config.toml
vocab_size = 217
head_dim = 16
qk_norm = false
layer_scale_init = 0.1
parallel_block = false
lr = 0.04
steps = 17100
Rows from block 2, named by matrix and row number. Rows with one number belong to one neuron. Each number is 500 + 50 x the weight over its row's rms, rounded and kept within 0 to 999. All counts start at 0. Numbers have three digits each. After the name is the row's rms in percent of the matrix's.
# fc1: MLP up (model.blocks.2.mlp.fc1.weight, 960x320), inputs 256-319
# fc2: MLP down (model.blocks.2.mlp.fc2.weight, 320x960, transposed), outputs 256-319
fc1.762 109:448435436459537491573601511445559419480541431451579448504548544591483509452495557533418453542485462437510465477522511483571472542479576419612446430605515487490510428508500570508570460498481464
fc1.763 105:540535485425457432590571521483429458497572479494538439548476442492425395507481561481504439519482451543631538589446468603620450412497538435495457501512451531518549456472517450440490502512486491
fc1.764 100:546486443575550418538517518535478509452406485571528443535463528528556574481479432487529500473466399476505455547477548499474517441447524438535436410466562491458469507476499450520476413518439443
fc1.765 100:543441558638501524515476511378483383503422500423503419540633486528493534514450527476421419395504484500493449471507496508510424488525480499578486486490432440544448431455502461438517470524467550
fc1.766 093:493546509477445510541539499515536541508503485533498471526479584564482487481509594473436575486614506485491504524447485530451513590475377455473626452539590426571490491437607424527436494556483451
fc1.767 114:415381502526510541515549527597451483575543471460489458472476531517516541512424516548477468434542643532484469405531501448566516435442510453482442647536486446486393492527464486459529513504528543
fc1.768 109:526511574473501523438522451480490542464407488465413552398564552531496494561471492554553525478411545471499458487610413543437535575462441504454601522555500569541495489511415503475461534520454472
fc1.769 082:451516530455508423499492448438453459546511497449490521417566548474457451417524560565526513427426553467507529470548494561505549620437470586599570531563396586508425476558578390507414577541481542
fc1.770 102:438516556473428434463432473515518426479517506517467484539596450543501465434462431434468518447510473394457504543581540517502461473373478440501539521528487481547542450510493410465528441450514466
fc1.771 098:515517426419568535469478543496494512522453429473465613507533534489381487469486527569471549419520474543528464496448552571489586485459534535502546447410482463504509462501553509432547396522575547
fc1.772 099:599618482506460507506535515548509583421576552488503522492404520544577455513533551499417426470448428591523440461510497506481519458564481507451448371455528469431452469488563575439455477518601506
fc1.773 107:495510519500460538505601527529422386405530531533478492551525594527493501499525531542446460513465503450458601471446510472509483413479498413497529488491565466479456522475487496452526471465513346
fc1.774 099:535472453534497577533570573520571502495471426559545487524478541579516617428457491536494602507520436568523503484512444488463517503536416492535532491464434477491426535524477573460540450416498480
fc1.775 102:522546500535507518482557513465517489461610470403420485541547505485514520485489468507408488517548530443525454383485434499535517418539454546529461532556536468475464465537461548443552489419463475
fc1.776 094:495401418498514511523532583499566499473529461465452498453521496493578529548572410466467498455540533449494485519535602443473490532532536476417542442485452488476483526535536637424486523452515531
fc1.777 118:477492494467420438508514479490535583464531457516475480471532505493539576557568464484530433484454555489474544474454445495472500433498506424443487483520537498524523500456526493518527537403489483
fc1.778 106:490368446529471507553504488478481529510461499545504525523507466478528537501454491417448528550431554490415492481437547519505549465426470570518487517422530433504512431506513452565408524497562501
fc1.779 111:508518444511434469507490575573461461493445475441540521450491509540464533484495419465522429450514567391477585542476479449454524485429491560446479555476553511454502537449512530459549603480484555
fc1.780 125:525459531432504466515553557548575516415548495430516495470510475570472394484389471421477580571400540473494491554423492428494461447598566527540568442492469475486429533495487597526451439545504478
fc1.781 085:579435530478493515468527514551557523558543456531513546438562506546451361475455507513464581515491525552470430491588492506565418405462484514450501469519449464549474455516524474525554551510496506
fc1.782 099:550535434521439445509490510553458480473454416497383571587523399450470547573462465530491504465428418487526548557503445555432467541437523567465501499458424450416485388458477429485508518508505565
fc1.783 098:436450549486449497548575529511471498519544462523598459562496467494548478594484462530476536516507500435536408411592476523568480439390436529501526494449436412448502455434486435534524468484498440
fc1.784 098:529447511411522499566500427489505498518441418531517414524406478523500470407496556497523522567461479494449524511553489500486558529529557532505445552474448519438450488462494466550546447420430535
fc1.785 073:552595575534466500471464468527437516501497362541579458524514531445496470384454477514517535541439497521535458468463496508490462570438476519472579517522520510565576509536507437527537472456475511
fc1.786 106:516533541529513453492449536442477467442491515505522531536539564480500528468624514570411517525517485393497415528631408511521420532453469486550497561463465473499527539476548436415442487440538503
fc1.787 093:484462539527511540471461383542569404617488489529461529478623447468563395467501471462419517423465479509501430500529514452467524436568466562548550406570478479483476542412464466490537526493578573
fc1.788 099:481516439431454450464491544449490511460474492472501497446404405503513503494455598511472481443510404480524467549491489490485457561536445481495440456547434456556557545484583519513475503521610486
fc1.789 102:607518506399535555409539484544500435505488443511414445401535568502466551423437481593489575495602467500402464478510517428441523378564433549588464502446445457512445484568538559536511585554478459
fc1.790 103:468426429555505562415482508480475497478484475461518469494610522553502444473413581467551508523578605434488475482538375507422514459454515504517423559517498461542525509587444562397527449483513425
fc1.791 103:567508537544514552500538569510403491460537479534496543422485495448495479527479579505455426546505583456582492459477586462515448466515536511443528458501481425443516487540499503509624526435486441
fc1.792 103:450436455407496460539456524518449437425413505549422521423499465484540519427546464438466525527542472430517497520492518526434485500432474417476484514503497579502537555445533492444559422529525596
fc1.793 090:437597478340548519580554450556519410494537551544418469442531529629523406562548473430551552526453468500470440483441537562516473476482522478396484536544494438549525464481523536449469402559520508
fc1.794 105:470460497478490503497514442538480574460465467558494541556554529498486499524553489440458492497480493448598497433493571451442451439373570481475535395502465547474480543528548504663360526510489435
fc1.795 104:440527390472492390539506448474561603527529549590499482457433463599527531601472441478520502536583522526476554456517448412492432535493572474540420520476433495517503447549519539490486524517548444
fc1.796 096:490553461408474579479481470456444551476570451477361497566440425531526455501517479473507484447518511500442523514513443468518506473528505563535447443489434557416415409523483450489531522561379495
fc1.797 100:452504468484475570580534542442466562562567529575536534433503504535464602568517544479523558455492518446484525513537450461368551358480525498566484502541545419489565452445457443456511437462536471
fc1.798 100:449441498424501539463421484509574523423486572541552583580406445579647562460559560465514491529530436485501517513479526514482539482368485442468430533514414440468436394469563520494427465496451394
fc1.799 103:541580564396527470465508557439537488598501485419432442480536530464567483542483413496473525540505558468513580589408480467416454465478534428461525537458487532470503481513461520515517436518529453
fc1.800 105:528420588551577583423492533544414481532439475477479482463454528546471470446489488581449461494571499527474536532420442448444554439487506422460449624506475505519460508529544509514413580507471515
fc1.801 105:429407550539468524505489501490454501493532518526547477513594481496445578409495445519451459535484502439550477434464419432489507553462579585570418498457468590465473521494551463457554430566532434
fc1.802 097:548485412504527480465501529504568486496546481438537499526433533453482525396535536496450521441491644432484496535593525527529527582447548547511609478504521452421414576443528455478433489472458498
fc1.803 103:456462502487562471477484607461419530516454509588423532466459441424490442449513489408481388504501561530423526574445480549429514518518474549467442496519418523407357396565561502618535506487474591
fc1.804 106:462529474460589569497485546477470552428449520506481541456584412514467505445515551495486535534513556459615473466433541446525497491492542491542450464531520506489525506472433421479457441408481505
fc1.805 109:452493451483496564597496430507528402492505530568469464501486466496506467556446519509411573519381433431579455506576464458507580439455443532529541419393436486538490478490489579576411448517535518
fc1.806 123:520415566502456555490411534477531439576494473427494483537517520459446563460422424485413512417574462481545476497467546562528483611468531601371507488521455406547447546529533423485473475533449523
fc1.807 109:481421522480542484450480537393511472497508453520526505477464476523557473540478568435542530457471522485501538500490585478495444457535566560543386515548539506542450516572475559395503379464412488
fc1.808 118:540510504545476552495491494469440522435506464493439486480559548501401584536509588440488492617382511551584572538615535528459455453458533502495560433513430594536549449481476590423468485511568456
fc1.809 091:498468390510498447431424466483558534401524499565474496550466558536590602454519504431440427485577510509492453537529477388448419499482547589566557506583526456520454445556512535405468495470453490
fc1.810 099:478500508395510546541480462516490528492468470507438430403575579470447520493497528581482538472420401506526576512504510551440525495539450545436583468572543513464480496488533461526513555459496501
fc1.811 104:556508421425618447488568473515569428534427544646601425472508545459469537487509503467432468472513478519598472526482482585525518569465438504408537511525503477554389409535464444535473484538502482
fc1.812 110:513517501556449540506601562544481501412408414500454522540444425484487476591444532542506513451490482449525497456444486489468507545475473617482500503483416514486502470627491539504588480573497425
fc1.813 103:540549534510506378546435590519478506481481454516517445587531547418440437367499473472498546441448564481417471431495522450497568502485510544545438447474505574489421528457507432476534499434481594
fc1.814 098:431532473435447537548527520564522441467574493492544425480482518524405418508482580484504496588506580495484588518493530596511534617398497488522482486614537395479403490466527546379520465457468452
fc1.815 099:526474477525471458479469440466558534522555508478484456454543506547661552517431540489481531443532534597444544497505524521557488485483510508534461430550516460433544533489442633497497476477416527
fc1.816 101:559481485433552447492522502501526487459505434530443508527388514496509509437498522475490449403531480437482448518338460489404456494481529541347438471490471560536506492502481468444518507466465517
fc1.817 094:529468511487388484592437519539431486489494473437566516490608601466521511465573468611513457455501551557454414554510581469473480516494449495453446514487470443546506482506475500558488442434426524
fc1.818 105:607501501456496519492517519486500569577504539511566440344522480584457488535523557547461440500452552475628422482557566567536567453551467521519416477548437454521558487451509553483567468563564481
fc1.819 093:435477479483466551590553504615436478536461532509425476423455552550555528561565495490478499522461548498542518415424433537552418451476554454470547519491553500385461553467456519471433492568466509
fc1.820 096:470462546467477464439522528413586618483482446471508457459534499490607440443504425499471562528497517472525489514522469495557513451516573492539544550469592473482546602467567437359488486484519488
fc1.821 089:464453515460445491450472504538436517453499592551525532515591502600627446517466409558475556494443519430555500454401480485438475446457532456535562473434457474415564415543437514420509496558542537
fc1.822 104:522397526496483510551504466493582661492485441517510515475544566528542454547443492575441376432453488515480473521585431525477547451660604521512476519438549494457487517478518503466538495525525506
fc1.823 113:447494528610544514491529516546582439474517517480606513350561462566519487546461515428493479467511462505353531518510461492502541486466559492518425419445482558459491567461466500494533494412546465
fc1.824 100:422442573572521484521527502501517481524505498475510446487523561521551453536431516587447478545516526497565504530435512473429488567521516634465424541455431465524453542473480630490530448451463620
fc1.825 063:469419495491548432565562529450563561482507504416450507493504538553478475541480552501498464508346504455511559559508619565440476511605514540493435469511446502479453475450491566514485423434443429
fc1.826 097:380450524564487538461426450492512534583524519502533518443537466441587509560525479553490507539475524526497589479532502548518359482509498431586568472501523460485474472499493501488424579513485487
fc1.827 104:429527492474556563448473491524438502505462560522476404475519490519526532482486555370443530531574433447441517507505451413507493607468533484495481603524487489525512475492487556540493519455616527
fc1.828 089:543373580500541572472530487516515501571450539457581594314583552484487484547560469531484570589482546576539494531529515450500492417390571520448479506482514400524525572483488496483582484583435533
fc1.829 092:490438526490441495623450521419406531556451474511492537588369488465549510499542506452515494525499530389480491542487462554533416448412508498499442492545402534521473426511502494454387397527468449
fc1.830 094:528409506523515505396497520556475476544581504568519559500626539507492511511512419463479577513519430531509456482466499463510430500403493556494437554512451556456536479438550478484458504546510430
fc1.831 084:421517450522417471549529505451432499486518504504520535406447503503441492545607622510499526497431515492423489459501521446430546505537520442534523426485434468522531492465597514544564438473428574
fc1.832 097:484540522519453593476500421530607475534482528493451527504538439540546471553440506511363512514502494532480504479500475497522507536416453496479587561404479554427467576378512478332628542430519506
fc1.833 100:513485533474464504443528521523432430498488499477538472445505501473587437495561393481423477487559425421463465492377600575447535518575523567412516440493513573481462462470453558550616477568493480
fc1.834 108:484546523534494486427489507506507603519485459467454597508472548471398481447484573476516540488498491610442477501518533467379471470497520517557517617408505521551488500434509509469559495487613558
fc1.835 093:529513481521439487512547496520513530499431459528517498455451532414624569424491490592527467560532391461555434564525500488545439522482524477428507565536482465396529472504429382482587459526437484
fc1.836 100:512393454476473490519486442481521466494513484419406483495582453521507500502432507492528464494474530436484568472490565587462559535400427448441406492496542427472582396463565492475582596513475528
fc1.837 109:517505414477375464557417426492533618534443446435360401498420504533534487524509493535525516467515435563568493532603453493447582530476465392574421531434432506446530462366482508533496523517525500
fc1.838 101:530484534496518462510421539540546376446452423447443500467595477510465510542520436426523465636488421414511462515533523485530465508481459510474439549472480651424469538516501482485481481529489499
fc1.839 096:495501479553513540446581517505484543519507434470507569452433495447522380477457570383537496510485508460385485424428496522548495468520503561510477602527557498541429431521460566430581463510521559
fc1.840 097:427537510438528511477565536525480534538486432598492540457519470524515493553508524544572471489458476516510384520459516529425580549440599501494583469446518556492513506517432527504567465509441495
fc1.841 109:483472464431478490404466426482449474490556480469361529530484483553604520579422486504577468529469479459570445478493458431471442334458552461502586530443618493544496481434552534467372507472480540
fc1.842 108:491496498459514497478546560462524533544391510537568479497513382548425527523443498590480453494507573541521496551518463537421481524441487476451484613464501505407472517564482547524572477475461440
fc1.843 101:504588479547557506451467484468470442504402478488470426529529453553511451471503493513489530449584434560582525474495435474446557500468383541546593463529448505501516446509514494400400481550591573
fc1.844 017:549440470481487485487511476515581543458486411588508411478574489378512525548435500467509546444617475491370516466427509449424475526477460495569491425477515510436446509593599489507475488601582523
fc1.845 101:543486546477602448439550555434590497544526434437475437455519469495457466463482504473461476536498423482625559521475507473473529489530505448600522526523492454525519513515531423446491534514553504
fc1.846 087:404530561492516457514449492484487475395494491586588573605442386465474421610415485570488500563420502507496552531518479502506535538490519444472475584646432515457497444540502498509561457491496501
fc1.847 089:459475579524386503544634514482505547529393421556586477557410575443574468567553536494516452463467507526538556399447494513478456534503548549454534566577463443484445501449531461460461407519523393
fc1.848 113:491574506524607578472522500496501477466553458562492459444492540488487374470509589407544512512565470522391537564439510512486418486485514486512462522481472582483501444446391445363476524442581479
fc1.849 089:550537464556529528434464429479501482484539514543539404516613573512537496416448423454418542495583497509541523538394491513459523551393543564413494492460439491463418510468586465525510513493543525
fc1.850 103:511450476430496515524518501486485512437454503502607448451576489558508430394540556485552464530494473509485591489456524515453493546519473548563553528516456533457486532535433480519434542512521474
fc1.851 102:531551434504435508455502550544481447425495512461506547513492522560424403490599451512492446519458588457539490519561494472486598513511575472615436509447502507408432425495475496463480461400546585
fc1.852 092:499506486445457506585426438435494597452557486485434588522443363536491504508477512458477495480516437516534557469460560495486451529487488513603493497484531491538540511460496512435474471537527496
fc1.853 099:519538495454445476537472451548360564442431426476415486521439416489458421435454528542539397431439475483485504468471547441509525591526491550485516478469419479484536541520558522511544603485535536
fc1.854 115:464535458420586516615473508473418351461462505475557467510519554597573451454469545455443502526474526475546483546429407568467580484451530553500404500544538452449493509472518422550434497506530520
fc1.855 096:464511433546464527476507465598519583480551463469604513508508560407572500535480531507522452449541532370492453514497483561508570491514530569497505538544504515410408495521462470383470424514534563
fc1.856 107:500528401425474436567452501485525539548437522463522561517645454534544470455469447481372492484500566527443382472474468451577533534523396548532514392507443445483607575441477563475453486558506421
fc1.857 108:443419524506482507459526465581455538522464526515481580464467513429475413560503524426392475602483538513514526464461533586449469541615543538492515545497445491514472510491534361449513459488475566
fc1.858 101:584574557440514575512534515490487454476481540476540470428525514566451489558442556525440443524535461489460429464459522446549486529530524477458563511504388519453440555502489547513532449600549433
fc1.859 102:460475459479532513424466486504489460569484482485494410573503549539492525463493467570489542476457375447379465542449478495502530513468644587546503518512553526384430401526518574437503492513521416
fc2.762 121:512542528526478495472446570442504448567426620524530583451547528427473492505545457513567533599597429564503555509381441516508500470456525452446495507395437508504460544470506452567386484505556490
fc2.763 104:409520494482482503427477424559557505543554579487492599532522527489618532504603502517505511395507530544484506440436547387507502513534447617538563487493457509494507514466487484501464441513391593
fc2.764 088:477516569456424560483534509490509519544471518427562534493518503546592486491512555531523580541481445601473539469529485490519547529521500415540394569451422542594448477535543496527403527542474470
fc2.765 110:517493532443407513519531429514492479434476496578460502499457571460474579512531487560505522522539502488465490512524444518510523461453450521468547524557489525439475483502481488446536526543456433
fc2.766 100:525452448502517457550449503530505422455468512456440491523501431485445480524461473447528503467479603494477518531478405453494481506544516587548490437476585573505526506586492542503554505448552425
fc2.767 118:467511395600462455442574536605418499389561480490456521493453566455507592533527506425519477494496540517553472537512622513465505575412533507548527534458473533468409516582432502557521523561562624
fc2.768 108:587474504503449567526551481573472466583595453422578567593425515457520588534504504539519505428511521426532463528514527449442512450589494501469519501441478472451584500492607478421495576522406455
fc2.769 084:468511452568456502551495444499505498440467461460448526509510450505527516501538523589570369484563578425483430532396528546412521388579472549470454438498480427496431568556490537455481542552435443
fc2.770 114:532594454574465560504447400473424543439511558520550509479503457445485459422478475527540394406517445450543419429406534536535487492546578479534505562552535540482567508474576500500546425387504519
fc2.771 102:516566553482395467416498490554499508567514557446468492480417557441460609518607564542564506535528415564461493408521538429536477498464486585574518537463509540427506593456465550454513524543530484
fc2.772 097:472495431419582470594454418412482412498471548489398522510521506425547534560524488494527428499492613557475482489518493499560423562623529463529463518510501500558510578478415449699545524522428566
fc2.773 114:496427510511532475509513461463424484530413437460454512473515395531467479458489414547510551515465465528512533490511500507536431434584424489401539492504443470530510570539479509505537609508485523
fc2.774 099:445563431520530501595436447488506491462542638524504492496480399513394440447552490422536472456530505359417474469567641507462453477474490448498509599476494552502541475490469450567459579531504428
fc2.775 105:447518495449537447561552477510501564563494487439484554526468501367466448566568505433583530563474492490586487519517523544535463564423594426567500485454450522475537493479540433594491517603552502
fc2.776 092:543448494389533500427509505462497532468553530536552517462384414515568469520475589454534411505426556505515495533492419430524424504486564484490439531565548525519465518452419636497506500512437493
fc2.777 104:524498550516343483517608541562368539451483600483503551462537514548501468376463505534444421507469490485544467513500450539513461448490499506478413518463509636493458475505480453413488526475565483
fc2.778 103:521486461542538545445484469562541497478466541518489465500510630402536449495496487481607414521577519568537488474522480482441427473529473489426506470598533572540450504447520528564476571475447486
fc2.779 118:512399443544551517514504463426538560478475538565481513502546538478495425488546512558510502583431517510502457424423442571553551532502465413516557471526470508462521566595446457516513408467574449
fc2.780 121:495549610500482540561541558487391566467470521527458462593562541547405505494558532509530390599476579509538633504484588529435462545431459486515558501458490391622531475534482515437528510407634480
fc2.781 088:517554532584491448496475475552459430493440533454467407484529490510504444503458509494597593468495431550529549462539543461487423557547565539503460503558481447592518555444507541528490493507492512
fc2.782 083:489538442487486492574525543490506439584505554499533565567489478571475573543449488484557454497504452514560497527539536510534403472588499468480484500569481511657519670418668631453505466543499450
fc2.783 098:544567531478472516460446507518532490428491560419385483500541476496475544446548467573523513531607453548505498506411511470468526432488560567569478481536557482518495630571500511531491554589437588
fc2.784 101:472455437567458434452594523496474515500400500560500500516485447522532481525477421525489494538507615463475410521458460445527433479504505473480454477480487454538547444534478478495416494487578456
fc2.785 063:569505525519574456419519502538562490480483605560418412468541566526432512552553536489604450532503538475486539422503548523480503469566455454504476465565472561392437511437514526375425469497559474
fc2.786 109:568475554487586475524474496514459481542528485502429424471536514482455449542469451562579466458504444538575519506453490480410494411528607442439552466544579507600444467577434559574462525563478490
fc2.787 095:498486467446526521458530577502457592523469485452450417589464497453486547583476503512504487565438525453474561479523490515550539473558539452440588537549509499495541472455469492489492448504495494
fc2.788 091:493533384517536506529550484574465486512487517452516400573448421431467501487525491514581478510544429525567517432495515564511487573490479504476476444498522516462520460677517502501521504501449454
fc2.789 098:557440563535519470453516506572495549448469524515519498466560516509448530466428487619558558612463437510498487479463488609503501603562505428459485575489461409581499471396523503482477452610468530
fc2.790 108:517447479455496498537455444533512471508522592547444523423476595454541581478481494605449556520427432487487508433480459506502533442487508457517542500450615475450521542508458538461537569478631499
fc2.791 107:429534433519491490567584419467511453467595446469539551542527552462584537487580454395471511564487535545458509446517509481578483503545554558444440557436561503485477470398566415530485531560512582
fc2.792 098:537465505514481534489475512578485448597481514588499418556587467531448461486454481469498499463507557600513529444433480547581504523509444536400488514507506392476542510378545534525557462531526530
fc2.793 098:512454516585467483475415537379591597554606471522518449592448475422514623547505412559435508489534497551416504558530569475453510475579497449517561495529399488505372473532453505459476561479529458
fc2.794 100:544520514501408567534513493457565519476573541477519560510480455489553503461452450526432503431488586517481526555476541503545449475552456470524518553582529408565486513481466461509547469577504495
fc2.795 093:647460555548566476468483650461440487518573477476446501580486502538513446406483539445440524548480398440503440544519500535547627501474458446479492476478585538466530492525503461517578446597497540
fc2.796 091:613485480515557465575440487477563460508552518547565522576491582513413548475439488543466538561346520499484390574511515406517543472438509498453503528513577547490576431521463503464462494510406486
fc2.797 102:511459536515519502457443489571458481408478500433470409486592489496553488491487537560487455467498567507587559554441533566520430564555535477531466484401510593605429506497552509541528475510540419
fc2.798 083:621521604542443461591597604488470517571491480581485535598533474509417550586524418568476558464531530487556502523564492465455481593545479468527524492471546546517651563472574487518554561558553599
fc2.799 110:517501428492467496498432467521483489490512494471464506551474537514502519405564478519527484471426513539475540541601481517473456559473532531590439425527511503470508458469523571490439584485475459
fc2.800 110:488568562496507520432372485508498510461562531553573427528635438478453473538470462455484511485536465459442435482606493459455412570473579498463521509557526482546483550411547476470482500596495450
fc2.801 106:546519364530410518477514433376552482519505482511544509542506423564534385379491578498464511514544493457527547465576489523541461530523535524510478514520515567503485539512495493542430491485506606
fc2.802 098:523571539431377488548542443551447526495481504513496526508421480484501528478556573491488428471520495492468449478433475576483485525517420506453489469525514533517510458447559512508528517449520416
fc2.803 105:544503476515535474424460465441531468453540481472584483504458462505579519526436484562455460503506552518530434515512534497522527464473523463542443516494563429487502452457477454514428470494503451
fc2.804 103:510448554537347558633494538503599503498521464504511458531438504546457476523594563461415426503388501433580493459604509474465477437520534513483473578532542468551505498387497522480515455512473621
fc2.805 104:430542470437487455557526568439414396521443397426569520584498471501522547478445546458510438423459503481532510393421566565545499466580487428509510527499592515462433513522579461386360584550617502
fc2.806 101:475563471550525496564454530532472513466541444354438528480462446541528453569520434477562445466448532582435530498502485532473572448490478518575511446514493499544424500519548529493515540538446592
fc2.807 114:528595422553369551505510509496483522504494499419511505549455535566541502466414460503501491520485447566459515524488436524487563418508505504508465494412455450545482498504539413539581600473527575
fc2.808 113:439501438564446576622487484457550567580449525559509446523538460551456481449489491568542509556542483540465440467442435537437495547507517419510475521498571481454472540537517460472543493505470481
fc2.809 085:525473479480495450469490562408548513505491475420502512525544472518491515557600499453468580504437492498525500512524486590588509666590508456475493467489531523563488577542470439478536435458565479
fc2.810 098:504516417578628468498504421564556525521530547504549575569446531546523530577536496461564471483511500433556440470463454418534437516395474481528408525472542397517567573539518540414465548460562450
fc2.811 101:483554503536500546479531450503540417505509535516442513488510508463387576582562554476553486530550448517455485436468550532515519423486518481567456550409587464429479496526530442558532483486533538
fc2.812 107:537478574532622590469445472570518551516532495463521481564567491466533474569423523529452500532441475472469568449585533481586445483557502461530439559479527531478399450347527440438471471401524498
fc2.813 098:576505500427535538546506486465541510566493556483434612476440457500602521493601597490469502522532566524508419491402456518476472461428493560520549374490412482449479432479577408507448469534429491
fc2.814 106:526562507502512499499454429510454505469432558463419550458459520523497525461485489542504515480482585468462580549562513488471431491492484520494469552511517498451509470384490486490529522473468538
fc2.815 100:508434444513486475555507540416477514543459457441563494600658394580474439531554541509547486493493600448492438513506484475516489468521475491490411630529477494453429524616468455489499510521507544
fc2.816 104:401406531523509565538455519443521541479331541483542495517481516523542359379400565469510541453499504532520482473516412417617586553506406554510532387507496483472567505563463484524476504551486456
fc2.817 091:516435425557530578558396555453533524519524434532448465485477454483520493576484528506501468541557509560532494523585442548522513546480361463489550422541475544482597563455537484574510541580546532
fc2.818 078:527493455584545540450416561501479443474483437517499487663407476460536429508466480436519544548488453453500511498414488496508487557523499476511484552459507530529374448636455432521475523466484498
fc2.819 108:465469542476536459479430572471475552459519444473552528489492369535480571476452519511523517433498472520490522585478412509506542416454502553493497511591529479532499488460505535396528517458476511
fc2.820 084:547495537520584531559488470498507551480419635562424456553557549611450508463535549504517496577551564561503509522586526497523495513462436546531566570542465522487550435548456453476480470523469560
fc2.821 081:563533473485467493572433620490464502553456416456410503541525497561407465459510568497560440487485562506440552446561463471428502476554453468524463495523479421565466533494533494534432487407516475
fc2.822 106:482515493453559422515413513511522461467429521560500516552435508452524509488433520512549568496511456499482524521471580591420470421382437519608427412533478546459565588487489552578422498517467530
fc2.823 087:631443468418428461459512515447497519567399473512417507651446632488515507516523452564612528488523523492573438531517543585542523517576436411449485534569540540492544480582588503447441497556569509
fc2.824 099:503566561451432521426473484483439548425484512491482521526402485513490493501518572442588574528530565503523491431529564526471483452397601411496561513479459563484533568497464482568371484472475386
fc2.825 059:492464592477454458522465449476450564407445485561559501517509524517421520510436459570457529515460570521567469442429586525461451448427501485567580521437549449530536478424452509502547355414574490
fc2.826 098:489565471517547491545432557476447430430487534440420572541501525416518521517514439471549425538527490462645464428454440499542582539463574531545483545532476539493419480524461459528527416520456490
fc2.827 101:618513505509440573528509474579533484444511555496556555477489574485509412467512539554609495352536578552485509480461525515459461483430532468488594431481485482554588429549508458551478406424554473
fc2.828 087:466508498475511432400482493568497506523349548482534444426433491497442534558465460542494532434580537577505463529486454466519460497573548571439447518553502492475513463448550497314525523504569493
fc2.829 088:504438440539492543551530480600493528487469540535526547484531440519405413567570476463445452522467539580605447398517511478541545508562448504456476503652557427571547507528561463454580532564449459
fc2.830 103:534501584443556494439511427449441526523481501384535471549480483494533525578575464571495525527516441471466531486519592530509552455531482406498492433564511485570484524530464530501463518522505482
fc2.831 092:510446421423427481499555538416484595465455443501512461485575518459503491529501518493578452514443379530540526469476561500548559437509500470548496431507488549487460555452504500526556558538481523
fc2.832 097:445465486558467473417462548500454484528444504471510472517491544347410533551461483482615526484575471600584499534512574430399540500566469456468499451499457500519499453475460589533371561494510452
fc2.833 107:527499555488570517531546494570513502450436498416642559538532489519489516508479494551475507554452523586506518552463517470509483523465488606414564485527492468485528489489495517385465483522472563
fc2.834 115:523439488478488556535508556484502414583521511541553408485455533524527596511502510513540498429481479527438527609578515436536593414472450515512487405464454562457497557498521543516509512458535592
fc2.835 098:437537517512478513443479522543554444450658484505451537514550471542529472393589385489498452431530581543528540486413527500525500486487448465534493478489505551599452464571433512421374527459538501
fc2.836 097:520529506511444585509514494456429532500427423478511494625393500426460502588513509463490485510488548552470477512487586511395488479556525558554535497529472545419527592553573501477525462501529513
fc2.837 117:437537537516566455501514529552650516494531499557580511491598545424432448487364474468466494497404466567366527523438506546425482486531583519495478442564497501552420467524465462513396498550446419
fc2.838 104:536466471517483551477597382590520447478460489549418468537465540485560559493491528525599567524539503583509451476414484556470538561598470464366544493442491465381554544414471562477527573521467583
fc2.839 090:514463472531593579439440479533454512533528539526595411508486464532546465513537494474482467515526414416580527566570512608437534420360551558472529484543434402401538536448549546509389529511473435
fc2.840 084:565590481483519496517427413524469469566538448483492499593417495554517487465441473458502586498497503515505496486536521568504439433518542599509430515514536421474488448565506439496453611446573437
fc2.841 115:542496558595544539535378498511568466517478545507484511517569594568536536490524514575444634574483482560454473515529496630521568463577537540459509535474508499464546484405533432534572547531417511
fc2.842 107:558477501547458480468542477475497458570505417547515517514510496506489398531487444444530476506367496412494562502432551403583526428421459450587540464495475488616417544560485415465465546530619433
fc2.843 102:477513526442428541355535498475452505509344563474462443511540478519532511486524469444546463427528578568522540511581493579529491491543552524559487530527474515529572542565453565488515586540511455
fc2.844 015:423439551401434579557419425442504557492484527453476502381458472504494478488542421530471539545571520484549479483467478484500585504519499539489480476455514417493463407508485467488448514498548380
fc2.845 104:460544363584493512513612368577374482502444584488505414470503543497512598559418563536585572489562538540505487493505585489540491514493542605524417509477463542397492495380508554617433507520380477
fc2.846 089:576418474459455488621527516435446458562470556462558427405554581486465526456482514454549441426475542499458417554507459484378482549487546480531546549513504553550499497535542499555489515475495599
fc2.847 089:622401382480536507479508448542594526570502451475492533405653485493492513545442498523551485524502463477496472468472471511563539484413442424510567455412547496559526447521564416468589548497522601
fc2.848 119:528507499470552475468449464458539422485501586515459571483442546513457406467571412527502520424485454526516471475511481445528481477366531459419533492595480477480546491435543504544498460488532474
fc2.849 082:542447503568466487465462530588549518386521484508602457505505567487570495422502498422566496399538443569545436441477576424564555547479478516515486560534539436535406512512443507499439518528513431
fc2.850 099:452543613494467452494546509481575471524592523488503462528487480565432427556498468583508547437502533534514466439559497417576421493423512486527487576506511508496585532464437476512663487503471486
fc2.851 101:446427525512495504546549531473440549536560430543554522556407575462504561516513520484458540459495524489504480445469561515549488518536412514531451542506574557591509567451502572471526484553442469
fc2.852 095:532588509531530507534441534579386470478481542458473465508566501449501503634440499577525461537475431545479506476532530493480529419449526510514493445500513489503418540520486446458648448448489425
fc2.853 092:555427426523520474465512528482598417542558488555485527520589509595599536479583438505450546590559436471587441500522439529508518448496456483519474520572449543467512561524458450476430418478456518
fc2.854 121:484472534600441504417518503506509654505505437538474461533475482429483529599511546491583574440508516536591513498596515433503448535543574497353503533516528502516429546476471497402472534448534500
fc2.855 103:549529622470478534518441492456456487560529539509406468472451534462470538477442449525567510398495508519535496600550346520498484450512521444510568592481458537465560458495535525513490538473567433
fc2.856 105:546489509540489401525433475573495412465505418513497520517407513435510484467478431579568500568429435426543607497549507484620465479465555543541436448514528487509529446561508530543511586451461570
fc2.857 119:464552485482488493478460451443544621487513536498507398507543535495487501551517520565556478409503399457429553538522402477526514482499528481517553461543479527575619451487433552491432536494483467
fc2.858 105:485438436492430485488503399474530529574581431436363508554477452551491586532477461568495525471521479484466478510559463605449460565508506453437429399433516485561518491506486541457667537539518519
fc2.859 108:595434503474571479592481531477475519577498465452509587568529594501456457394453474410400537584594578498504476485450459470512517499505408591477388552460490552596476491485496466545517516455506489